From a checkpoint of a small self-supervised image encoder.
Model: 1.4M parameters, arch convnext, activation gelu, moe expert_choice, num experts 4, patch size [2, 2], depths [3, 6, 3], widths [64, 128, 256].
Training: soap at rate 0.0012, 5200 steps, batches of 256.
Rows from expert 0 of block 8, named by matrix and row number. Rows with one number belong to one neuron. Each number is 50 + 12 x the weight over its row's rms, rounded and kept within 0 to 99. All counts start at 0. After the name is the row's rms in percent of the matrix's.
# up: expert up (model.blocks.8.mlp.up, 4x32x128), inputs 0-63
# down: expert down (model.blocks.8.mlp.down, 4x128x32, transposed), outputs 0-63
up.0 101:31 54 45 36 56 32 58 42 50 40 42 58 26 49 38 55 54 73 45 27 42 43 53 64 47 44 43 55 39 54 58 44 36 54 63 52 33 59 55 60 56 58 62 34 48 27 30 48 59 55 52 59 67 65 60 57 58 70 54 55 34 45 38 53
up.1 101:53 57 42 48 65 66 43 43 44 37 66 69 53 34 40 32 39 42 50 31 39 66 58 61 60 51 35 35 51 39 55 57 66 28 49 50 70 48 51 49 42 70 47 63 26 33 52 40 62 66 51 38 31 54 65 50 61 39 62 27 35 59 55 37
up.2 086:31 51 54 47 52 65 43 48 45 38 37 55 53 38 35 48 48 65 54 55 45 71 47 69 46 18 39 51 36 52 46 52 42 60 33 67 51 64 39 44 77 78 56 52 58 46 50 67 38 47 32 37 33 61 33 60 54 45 45 56 62 54 46 56
up.3 091:52 55 58 70 50 58 50 61 48 60 42 47 58 72 72 44 46 60 56 54 26 49 67 36 41 59 38 43 50 23 42 33 67 72 45 56 45 25 49 30 59 39 31 62 54 68 33 55 46 62 32 52 69 67 59 73 46 53 60 58 40 51 41 12
up.4 099:47 59 51 60 70 55 38 47 58 30 54 60 41 38 49 50 42 40 37 40 49 48 45 58 36 56 49 63 49 68 43 62 35 60 43 62 43 51 52 87 57 48 59 30 57 57 46 19 34 45 40 75 61 57 52 62 52 51 48 44 39 27 59 49
up.5 118:41 45 45 56 55 54 62 49 67 55 49 34 52 54 51 43 57 42 72 63 46 53 52 57 67 44 32 57 48 48 58 37 71 60 62 63 72 57 58 42 56 51 51 69 47 72 62 78 53 35 30 33 44 51 71 55 44 51 44 48 60 53 39 58
up.6 107:62 45 47 23 44 57 29 58 55 45 52 53 59 48 58 44 44 47 56 62 35 58 62 50 59 63 71 21 61 47 51 48 58 50 51 41 44 51 41 42 56 48 31 47 39 61 51 42 42 60 69 42 35 34 47 61 21 65 54 29 43 47 44 62
up.7 104:36 61 40 40 44 62 47 45 48 52 36 60 63 43 40 33 34 31 58 44 41 60 54 43 54 79 75 40 50 57 59 47 41 61 58 41 52 58 51 68 40 48 45 38 42 62 52 38 67 61 53 61 57 52 55 62 41 60 33 51 36 54 55 61
up.8 097:38 39 38 62 54 28 70 54 73 56 45 54 57 43 47 49 60 59 38 16 49 63 58 46 51 62 47 57 37 42 46 49 28 51 45 54 36 48 47 65 34 48 56 33 43 67 52 53 51 56 60 46 42 61 60 46 65 79 54 53 60 46 37 46
up.9 101:44 67 58 49 42 51 50 31 89 36 45 39 52 63 51 36 67 37 54 39 50 45 45 49 37 55 44 50 47 70 43 40 54 23 47 61 53 48 60 52 46 37 77 38 75 60 55 59 41 36 44 50 49 45 72 52 29 57 41 46 63 44 49 65
up.10 101:43 60 51 62 38 54 77 42 64 38 39 57 51 41 44 41 67 68 50 60 27 52 53 51 48 60 63 66 50 52 44 55 47 50 63 64 42 51 52 53 47 37 48 40 75 42 66 44 81 44 30 44 50 56 50 47 56 54 21 62 18 60 49 41
up.11 080:38 43 59 36 60 51 51 49 28 37 45 40 73 69 47 39 38 45 55 40 52 38 67 48 46 54 59 31 48 59 59 54 49 76 52 48 36 53 67 47 51 48 66 51 53 45 41 33 59 44 38 37 61 25 63 36 43 40 65 26 58 24 55 50
up.12 109:52 56 51 63 52 30 72 57 44 43 51 42 38 63 48 61 56 65 44 63 38 46 34 50 65 22 27 50 55 67 67 42 59 59 53 70 64 32 65 60 55 61 61 40 29 29 44 50 55 41 42 58 66 48 25 36 57 63 27 52 58 64 52 53
up.13 104:48 68 63 75 51 52 73 59 50 57 46 71 47 46 66 37 51 47 38 38 46 57 29 34 36 51 25 44 42 51 41 75 57 53 46 59 54 42 46 52 40 46 43 53 62 50 33 28 38 45 74 48 41 57 42 58 45 49 44 43 66 47 35 56
up.14 115:33 61 57 65 59 46 39 47 30 38 52 51 60 26 43 58 57 47 40 70 44 46 43 63 46 57 64 56 46 48 70 55 51 49 41 38 77 58 46 55 53 69 56 46 44 48 45 52 53 59 32 59 61 51 57 39 52 44 63 24 59 52 57 54
up.15 107:39 46 25 38 57 54 45 61 44 55 46 65 30 66 47 56 42 38 43 17 56 44 45 57 39 56 50 75 51 58 72 43 41 54 47 42 69 58 45 49 80 49 50 43 48 48 48 42 56 38 53 39 51 63 46 55 67 70 52 60 38 61 59 34
up.16 106:52 36 48 42 52 48 44 41 69 50 64 73 45 35 35 42 42 49 60 46 63 47 39 60 42 50 43 64 45 34 48 59 36 41 48 52 73 61 45 46 61 56 37 49 61 41 40 75 35 40 70 58 39 53 60 62 44 59 58 49 25 26 68 53
up.17 093:43 48 47 58 50 37 55 49 49 42 39 60 44 46 51 46 66 61 59 51 32 69 56 49 47 50 38 45 36 57 54 59 52 48 55 48 67 55 31 60 35 80 48 55 41 39 31 48 35 51 53 57 55 81 49 60 54 53 46 27 51 68 62 51
up.18 091:51 52 44 57 48 45 68 60 53 36 45 67 69 24 67 53 29 37 49 45 32 65 23 44 54 49 36 44 46 33 51 73 53 32 43 44 46 47 25 58 51 51 41 41 70 33 56 46 47 43 80 35 42 65 59 48 48 63 50 45 46 53 48 79
up.19 088:22 50 55 52 61 46 25 53 36 62 24 51 17 37 38 45 56 52 34 50 36 54 49 54 35 53 31 36 62 41 67 59 49 69 54 48 59 64 53 71 59 41 36 60 56 52 56 73 81 51 44 46 54 48 54 77 47 45 53 56 43 40 46 43
up.20 112:39 52 49 75 56 46 51 54 71 52 52 70 31 56 41 37 69 43 56 61 50 47 32 50 34 71 19 48 48 45 81 55 46 54 48 55 59 63 40 65 41 51 61 41 37 51 55 50 73 48 40 63 59 50 77 45 61 58 56 46 31 35 51 32
up.21 085:28 53 55 37 40 43 44 56 38 44 39 34 63 56 37 60 56 49 45 55 57 36 66 64 76 38 70 58 58 50 67 33 54 58 53 45 27 23 47 70 53 58 29 47 46 42 43 61 45 49 52 49 56 34 24 33 55 55 42 31 59 45 47 66
up.22 085:50 50 47 48 56 56 52 63 53 45 39 55 66 13 61 53 32 48 63 33 35 62 39 36 50 45 38 32 45 47 48 73 54 59 42 47 57 49 20 50 62 84 57 39 50 39 40 40 44 57 47 41 45 71 44 43 53 36 54 60 57 52 47 62
up.23 094:50 37 37 49 51 44 54 71 54 42 49 59 53 63 36 65 58 74 55 56 49 32 41 52 47 25 63 66 68 47 46 52 54 48 46 51 59 50 46 41 73 56 35 49 55 37 71 59 31 33 37 43 34 38 48 52 71 71 60 39 42 46 57 62
up.24 093:59 66 55 46 54 75 55 62 54 44 49 46 46 71 53 58 55 44 61 63 44 53 35 67 29 57 61 69 65 34 51 35 27 42 53 28 60 55 46 60 71 39 53 44 69 51 46 63 47 35 50 69 53 45 44 49 58 49 37 35 39 30 56 48
up.25 089:68 56 66 41 49 75 36 36 34 56 56 39 77 46 59 61 40 47 46 58 41 68 52 47 53 60 51 29 52 37 45 52 61 34 36 47 69 33 37 36 33 60 57 67 47 67 52 46 47 61 66 51 41 58 38 49 47 46 58 44 59 53 54 35
up.26 103:32 50 67 52 54 48 52 34 39 66 70 25 61 25 31 49 57 73 29 52 28 47 61 67 76 52 64 44 57 72 69 30 60 36 39 42 61 62 52 49 36 59 71 40 34 48 48 54 53 47 39 59 59 51 45 35 67 45 57 41 60 51 58 40
up.27 114:69 62 31 52 25 81 38 43 49 42 34 54 52 34 64 42 44 45 43 77 44 62 51 46 56 70 44 46 54 44 52 52 75 60 64 41 51 45 52 38 48 39 44 68 13 59 56 58 52 41 55 34 44 39 41 42 37 39 45 59 43 40 48 48
up.28 107:61 59 53 32 35 56 58 41 39 42 38 49 46 55 53 55 42 38 38 39 52 50 39 49 80 70 38 52 50 61 73 48 54 53 38 44 54 35 53 51 37 59 59 52 71 47 49 29 55 52 55 53 59 52 68 63 38 54 50 57 58 55 53 42
up.29 100:37 49 49 55 51 39 65 49 54 39 65 59 54 53 37 52 70 78 36 42 52 30 54 52 38 27 61 77 37 54 50 43 36 40 67 63 36 46 51 60 57 64 34 26 64 58 46 53 46 57 45 57 53 52 33 54 70 56 48 49 49 42 40 59
up.30 107:66 67 71 54 21 34 55 52 57 40 39 46 57 42 54 32 59 37 66 56 64 40 36 45 50 38 69 62 37 40 53 51 55 68 67 37 25 32 41 75 35 38 51 52 38 59 57 32 40 56 60 50 58 41 47 56 41 56 51 37 54 42 35 62
up.31 097:22 49 35 53 59 42 75 50 80 45 58 54 35 45 53 63 64 59 28 70 26 56 25 63 53 34 27 65 45 57 47 63 32 70 66 46 45 49 56 65 77 54 52 47 49 33 54 49 59 45 55 60 73 72 42 61 58 32 46 51 39 45 47 52
down.0 110:38 45 19 58 48 32 44 79 58 36 64 40 57 47 53 28 37 45 55 39 32 55 36 43 66 51 57 32 54 55 50 41 53 38 28 64 52 59 51 59 29 39 51 48 51 54 36 58 61 31 52 60 56 45 54 39 68 31 57 72 54 41 39 50
down.1 085:60 65 64 35 65 57 63 51 53 50 69 35 43 59 58 39 41 58 58 45 58 60 61 51 37 42 54 30 38 61 69 35 44 63 73 48 79 31 46 64 44 35 45 56 55 63 46 41 35 41 46 54 52 44 61 60 58 63 50 47 51 54 66 48
down.2 091:48 39 41 57 50 77 62 66 62 55 41 48 37 62 73 71 61 52 44 49 42 52 61 38 44 55 39 60 45 44 32 65 55 35 43 52 29 56 30 32 30 56 51 79 65 58 27 37 57 64 52 44 48 28 47 58 34 56 59 43 58 46 36 28
down.3 096:45 67 43 56 72 48 70 64 48 55 60 50 45 65 44 51 43 41 38 51 39 63 60 58 71 59 49 46 53 80 22 41 46 56 45 44 23 31 59 45 52 51 35 44 58 48 56 42 58 58 24 74 61 53 46 53 48 43 64 49 52 57 42 56
down.4 095:47 71 36 52 54 64 67 37 42 71 54 51 64 24 34 52 49 81 48 48 36 60 74 50 43 46 32 42 33 37 49 39 73 51 55 64 61 51 32 57 40 57 85 76 45 43 35 70 66 56 46 50 62 64 44 46 74 51 54 42 46 43 38 58
down.5 101:53 45 55 40 43 43 71 53 45 56 54 26 39 37 75 41 12 66 63 28 69 54 51 64 49 70 60 29 45 48 63 32 42 47 32 45 43 34 64 48 76 20 52 48 29 37 56 39 46 46 45 62 35 63 37 43 55 50 47 49 65 44 65 40
down.6 101:54 35 60 37 35 31 38 65 34 42 41 54 53 47 58 54 33 65 67 53 65 65 68 43 54 58 64 43 49 43 57 51 34 58 53 47 56 65 41 54 61 44 52 47 46 38 65 49 37 09 53 56 39 41 44 56 52 44 47 56 50 56 58 42
down.7 105:63 46 66 37 56 24 42 55 46 49 55 43 65 47 50 41 34 46 44 41 62 36 40 59 61 39 47 36 74 42 67 35 65 64 69 55 48 66 43 76 65 44 59 50 42 48 65 53 21 29 30 47 36 53 60 53 49 46 50 54 38 55 51 34
down.8 106:69 56 55 56 54 47 46 37 72 40 66 56 59 49 40 52 51 42 40 32 47 49 27 63 38 43 57 45 31 67 55 45 23 49 48 38 52 56 53 64 62 35 42 34 55 31 49 47 50 54 42 46 54 66 63 21 50 59 68 33 41 42 56 57
down.9 097:40 66 58 75 56 60 54 29 55 42 48 52 42 52 44 59 60 57 38 63 45 55 53 49 44 31 29 64 60 57 37 45 58 63 64 50 48 37 48 36 46 35 51 45 52 50 64 36 64 62 22 53 87 46 52 49 31 67 44 27 39 54 58 51
down.10 116:46 42 47 40 60 56 59 68 33 44 30 61 58 46 34 41 32 44 38 71 48 50 41 49 65 58 53 53 71 51 38 57 52 53 47 61 27 39 49 20 42 73 29 43 45 69 69 43 74 65 46 74 56 57 51 52 30 50 32 44 51 51 69 62
down.11 081:46 27 50 42 55 29 55 62 23 55 35 38 54 71 54 43 53 66 72 33 44 50 50 51 51 55 59 52 51 29 32 54 35 48 44 56 42 60 37 48 36 56 37 60 53 47 46 44 44 41 49 49 44 58 55 62 43 45 05 68 54 36 68 56
down.12 103:57 31 72 34 60 55 54 71 34 51 41 49 52 44 64 58 32 52 60 41 49 35 39 39 43 70 54 41 60 43 52 45 70 55 28 60 72 40 60 56 48 39 47 37 43 42 63 44 27 57 63 50 28 62 39 64 60 56 40 70 33 42 51 41
down.13 094:49 39 47 77 65 59 54 65 49 41 42 50 40 64 55 54 48 41 50 53 40 40 42 51 43 53 44 52 53 68 20 56 54 25 35 45 32 58 57 22 46 48 41 39 46 52 55 55 71 67 30 72 45 51 50 46 44 44 22 56 37 55 62 39
down.14 119:52 45 66 27 59 31 40 47 54 41 70 37 53 47 54 47 25 45 57 45 57 50 50 43 35 70 54 38 49 56 77 41 58 58 26 38 47 34 58 53 80 41 46 52 56 47 67 43 27 34 59 44 57 70 47 41 66 64 44 64 47 48 56 53
down.15 107:48 53 50 54 30 65 47 45 51 51 42 32 42 70 74 70 85 59 49 45 36 51 50 49 48 42 62 50 40 39 41 75 43 21 41 54 72 48 57 43 62 53 36 83 52 43 32 38 51 63 62 41 41 46 47 36 61 46 66 51 37 70 33 27
down.16 093:33 55 17 28 56 61 67 42 47 53 46 48 41 42 62 46 36 48 61 53 43 50 58 63 53 61 45 37 38 32 51 35 62 44 43 45 68 24 62 41 26 54 30 52 34 75 43 59 46 63 74 51 51 54 36 45 57 66 46 65 61 55 50 47
down.17 109:63 54 35 55 53 66 56 62 43 24 40 50 55 53 56 62 63 23 41 53 35 51 41 47 60 36 46 47 64 42 43 63 53 49 43 58 51 38 56 46 38 75 42 49 57 59 56 37 59 54 42 37 43 30 42 45 56 35 24 65 46 65 57 43
down.18 094:63 30 33 44 59 53 56 67 52 30 47 54 51 72 59 51 42 49 48 54 45 53 69 42 51 34 55 53 56 58 39 57 41 51 47 39 34 52 34 50 53 52 46 40 65 78 66 41 28 60 47 70 42 33 47 42 14 27 30 44 52 62 65 47
down.19 102:45 41 48 58 54 68 51 42 62 46 33 52 30 61 58 73 57 35 61 38 38 39 48 53 59 50 34 67 56 47 42 68 60 17 42 51 48 56 62 42 46 66 58 63 57 38 53 44 46 66 44 37 52 63 46 47 33 42 60 70 65 60 52 38
down.20 113:76 56 52 52 56 55 63 40 61 47 50 74 64 52 49 56 17 41 37 51 49 62 55 61 56 54 28 46 40 60 68 34 37 52 65 47 70 29 49 46 57 43 79 58 44 44 58 55 63 58 34 43 35 34 77 47 58 58 60 36 66 50 43 41
down.21 083:48 53 45 60 36 42 45 53 38 53 54 55 57 40 47 40 59 61 60 43 58 56 58 38 38 60 52 36 30 65 48 22 23 60 51 51 67 54 29 55 43 37 44 36 42 61 46 53 54 53 59 74 49 37 36 46 33 60 49 36 61 60 52 58
down.22 101:43 29 35 75 61 44 49 62 49 61 50 47 57 46 58 41 54 52 24 29 35 69 41 25 52 33 47 45 51 53 33 72 46 50 53 52 40 49 51 39 48 56 63 43 49 48 39 23 68 48 47 72 62 40 45 48 52 22 64 61 43 53 59 58
down.23 086:44 56 37 53 31 33 50 60 46 65 37 44 51 24 54 54 67 52 51 42 85 67 81 47 65 60 61 63 42 51 40 47 27 34 47 29 64 69 43 56 59 35 65 56 41 44 38 68 44 37 56 55 48 15 33 38 45 58 62 69 56 59 44 56
down.24 096:54 43 38 64 45 59 36 29 64 73 50 44 39 55 54 57 80 58 41 48 56 38 46 54 69 41 31 66 35 30 47 54 53 44 37 50 43 49 46 39 53 66 54 51 51 37 43 51 59 37 71 60 57 40 36 63 37 42 54 61 60 50 33 48
down.25 087:54 56 39 56 64 59 42 45 52 47 45 44 60 46 40 33 41 59 43 49 44 59 58 12 52 65 63 22 45 65 74 40 51 60 37 56 56 43 55 72 44 51 51 34 50 54 58 39 33 59 79 41 62 72 28 33 56 40 63 48 53 56 45 64
down.26 095:42 51 47 41 41 27 40 57 60 34 72 48 38 42 68 49 47 65 54 43 82 50 60 45 40 51 61 39 47 76 78 41 47 61 55 39 59 71 54 61 47 35 54 58 37 32 40 47 44 25 47 33 47 63 53 61 62 59 57 61 55 49 69 44
down.27 105:62 33 50 29 55 53 54 68 41 45 47 50 41 51 54 45 54 38 60 38 66 51 52 42 49 57 64 40 47 45 54 36 42 43 55 32 78 51 45 66 67 47 50 40 50 49 57 74 34 26 57 51 51 60 40 59 77 58 45 55 33 49 66 42
down.28 103:42 61 54 76 47 58 40 32 54 49 53 60 47 52 48 44 59 58 39 65 56 55 43 61 41 43 40 52 32 50 58 57 52 69 60 50 60 55 37 66 46 31 59 61 39 47 38 48 48 50 37 38 39 21 42 58 56 66 47 41 52 63 56 52
down.29 098:41 49 38 57 45 71 46 41 45 32 32 24 57 50 49 23 57 54 34 50 57 61 43 40 42 57 80 55 62 40 34 60 63 71 49 34 26 57 49 58 52 51 25 40 54 53 52 40 42 46 72 63 63 41 36 49 47 41 49 57 19 49 34 75
down.30 114:61 35 54 37 69 58 58 40 50 54 64 37 51 51 56 34 47 83 62 52 50 46 51 37 36 58 69 31 59 59 54 34 44 45 51 44 58 36 42 58 56 45 35 51 46 56 60 62 49 50 58 48 47 62 58 59 66 72 62 42 43 46 60 71
down.31 104:43 55 39 31 52 42 48 60 34 71 72 43 54 36 44 58 41 42 62 66 36 43 56 54 50 80 53 37 45 40 55 50 45 57 53 90 71 58 70 50 35 77 33 68 58 65 48 62 46 36 45 51 34 55 51 37 74 51 54 42 63 52 43 62