config.toml
translate = 0.12
isotropic = false
num_experts = 4
projector_out = 128
projector_hidden_layers = 2
target_momentum = 0.99
max_precond_dim = 1024
Rows from expert 2 of block 9, named by matrix and row number. Rows with one number belong to one neuron. Each number is 500 + 50 x the weight over the matrix's rms, rounded and kept within 0 to 999. All counts start at 0. Numbers have three digits each.
# up: expert up (model.blocks.9.mlp.up, 4x64x256), inputs 0-63
# down: expert down (model.blocks.9.mlp.down, 4x256x64, transposed), outputs 0-63
up.24:477466473480542465596450524542463541594567397423499539499463513489472498430545437478447546452619488538444559578471485534523463459517523518525518397415515466494410547518505495546512542598480395
down.24:504500568581451565501476477534497417500445562501477491476566513493504517510567476451475472476578494597536528409447395565605533463470566506563600554486457447521569499496516520479397516495446506
up.25:514551449536574493536487503497452439552460493515457463485467500527575535486476602455523491474498522526482545475491495553559552448514496529488527501515476528556377506531490542624402525518577457
down.25:346540529591496504558558467476457525472453503503494412475542528629484449513473511500447511585497487514525466429537561473499426416566550488637592439486511502482540496525507503476403517504501538
up.26:516493431500551522525469399419460444573450452421564526543345488526443507503481448410458507518490582478475543449586508514377446474483594493532529459444501475460541524510410450444513421435472516
down.26:512550494492465458594477554533394551550503407508489545450491498470477484534519397441639663500522528579466529401543496418515518517583508457498562516560371485473553465485570533516499515557503450
up.27:528466547489447516391557466444517541467556521515498485489501526442496518465452445480488483498478500481524511502428583372578511570554511506488525562506499475645538517535520550545505482535472508
down.27:464530413510553467431460563491486549539452524573458532478386455475439522548526505483421594507526460500405478492568583513501497466495458554463462508525450488584534553498515441532535570487564545
up.28:522575501503567465547488599498526515475427484498474498510493461459505548495546449573564484559406520500569483428485512495500538421600508483473425498511497494486570562461446495514487489536405477
down.28:544502513460547526558492475473536483449491491497446497529496533541476603481539551528506466438443457481498473521481573482486465471560559492507534566507439478463444456498510438538474461498508490
up.29:469445452430578564484557570497390506532450618521471501503522414411393432444603495436471469506492416382573402531559446467556494531502515477512441463548471504594485481451523441576455509520539423
down.29:532463465538482422468489508574498503450647498484594498418518514527607534502388534525502408537526606496539414456545538471521603598416441466397533455534403471445602405401505523472518448349472423
up.30:480563474496473513544512472526532464475507540472529425483462445401518374370547444443493469450562514493558425523444576510567517520489516625473477537531437439518543482444471505582499493518544440
down.30:489485538485441490575546435481500404475441508453457550582551515576496535514496512490439476466524457483459463469444508473415506469616548504555504494428480481463517429409488502530482481448430469
up.31:520496602458480496463482498503498476546475489512417491528389553549547562531526485497506470520471469529492522464552609493587583529471451456487482521442462491498520496485366599506412549461414496
down.31:573515599487522581478566560516519513507521481544573539410425459485471461448510579552398451490455408435405508574459427502578401546520490479552484470566592549475498497512524439456614545481537466
up.32:467500532558531445413556508465546482498512543513507525475482513557510571487454574514456478503478531457477631549553589514490542464484494405455423586485566459539462469477440480560555526591445609
down.32:436546483527547568481541521410521532467501444556493436545459572357475439473499497450556420472489443477552563507502479478561471511550557467386504505448543458509520534589495634498557557568489476
up.33:521503484508538535540522531372571481453520530505526457551606522447452523470509426520510507436567484471478545517519491537513531549496527511509513506468507533482511492539469507495579396446501548
down.33:514471410463519562493569455489480516536452544481521422585496505487504457557493522440594494462461545478500388503539475501489477438460487496527504481512488511472450509491585546471539512543446470
up.34:542485566489538504551444459448523461497525506564426448495562526582449442444473500566527517532522579561539464489556442481557440560504495501524572544501420535499478577491514573422452515485469495
down.34:500499520489396496509428458508521461485508510493528525538487419549516463414466497563515524507506510527451566441525388471397366505591535496468452512528458548456498535545503469502531487456470503
up.35:497534503497530413527556447508513524564477502444530463541505496496501426569568481513457543497416527453474448526586465508462386350443509504575424454465462581449556488515423475442523494446440524
down.35:409478468442437561555450522486496554562519592527496451569535585542543552552523477506482447529464492349485500502551619436467421428502534433505531573435499556534460506474544492505466532543451503
up.36:585481481652521516387428540573520427487494587489386553487476471399432500535390522508470508502512512486536493499469436509562557506472446532501565458528570423516495576546519500516544437468584513
down.36:466441576572498477453556532518548417615460443506514545526551536607474442523353465573494458448519577506533543487483409542402575383478473554620403446562517507482546474455506482496456498564448528
up.37:565413510491481559537493508669539558463467440502533493502491443504548521427519574499619496419518495543416555603460527517479517485518572469485503479504500424499451565436489591434507441528456537
down.37:500485507418488501483492446585529592529460448502486533464512549468383535485543542571543439542488434500556520455484524538478501561525530532509569493523411497565541531485453486479408466561578477
up.38:467505537432483529472564523568515442539547482508543469506515523529492449519498537393440492442526592567440498525564522471459558503509465427458500494500476488482543495531396502433563456545467520
down.38:505506500484516461432508434458504473512481537527531503547571538517515547557439510571489481473543517443534474517463457507432539547550497521428515522521470446502451458477438561489447517498446536
up.39:524441593498477549425504593645477554409565480516509519499587524476411473515518648523518558511520492558477539512552513415502458461558563540466519503637392490557539449482636422497610540483501509
down.39:524547496481487468483511488494501544535533513544549483589473503462571525452484464510525445467526591568513515560510506605531539578471493523481485511534547538458591457480514532475511473439417441
up.40:508486484539452502450478565492484484450439484491409438384543521424511407476547540557498451483476404478520483539512487523499502468491437478515435552464486563476424408452559371499639593478520504
down.40:542513469528468515492441477485459509577422484478463559446566579642581381537468528562449537573470571481485519329505503558437531436464435547540502550556586429465501445453445455565566383573457529
up.41:600440440511479627480591512530352551502481520458487552510546513486475519557495427547509509401468480426526458531556477521504490433452506483564435496494564584505489484553483431530530608405422497
down.41:577447466531546550480501561499491511487528532513354487469500439575454584524488439533501554484474494466542533443471460447420395430474464553658521479459496547473443479469453457455548518518452536
up.42:525460436445484542490579466562541441439463544535510484438519492546484534511531485585556427542556521558485543524557416513538451452475537481522479450455468492459500496547418500624547518555539487
down.42:532445468506486457548528498553524535502467469487504528480569507563452529446499526572513369489414527456471601463446458495490499436412468472480567511630511576436540514533391540488571527457519543
up.43:547525444502550473499532426491524498592483537510452463459523450509451449483584495588444492483565487493554409416560489597575388410513551506505536564566513510441522527438520537526457470538433497
down.43:508495531572491473541565445501517593440570489476525573529461499408529520486517448491491403428555512451524462450395488520439523570476507501465457492488482580521504596415590516572551504474557485
up.44:584509523610479513495515484517496478500548447521531545522435502396536404483523489515371579518541578540468491531419545498479396589480469576472565492462562490541532467490459512498409551500520490
down.44:498491514572434459549435511493480477440478523438556565443500456491460510397492477583468496495528462505422526502527373456504514551576471487472446569577480502527543541515489527448535497465490465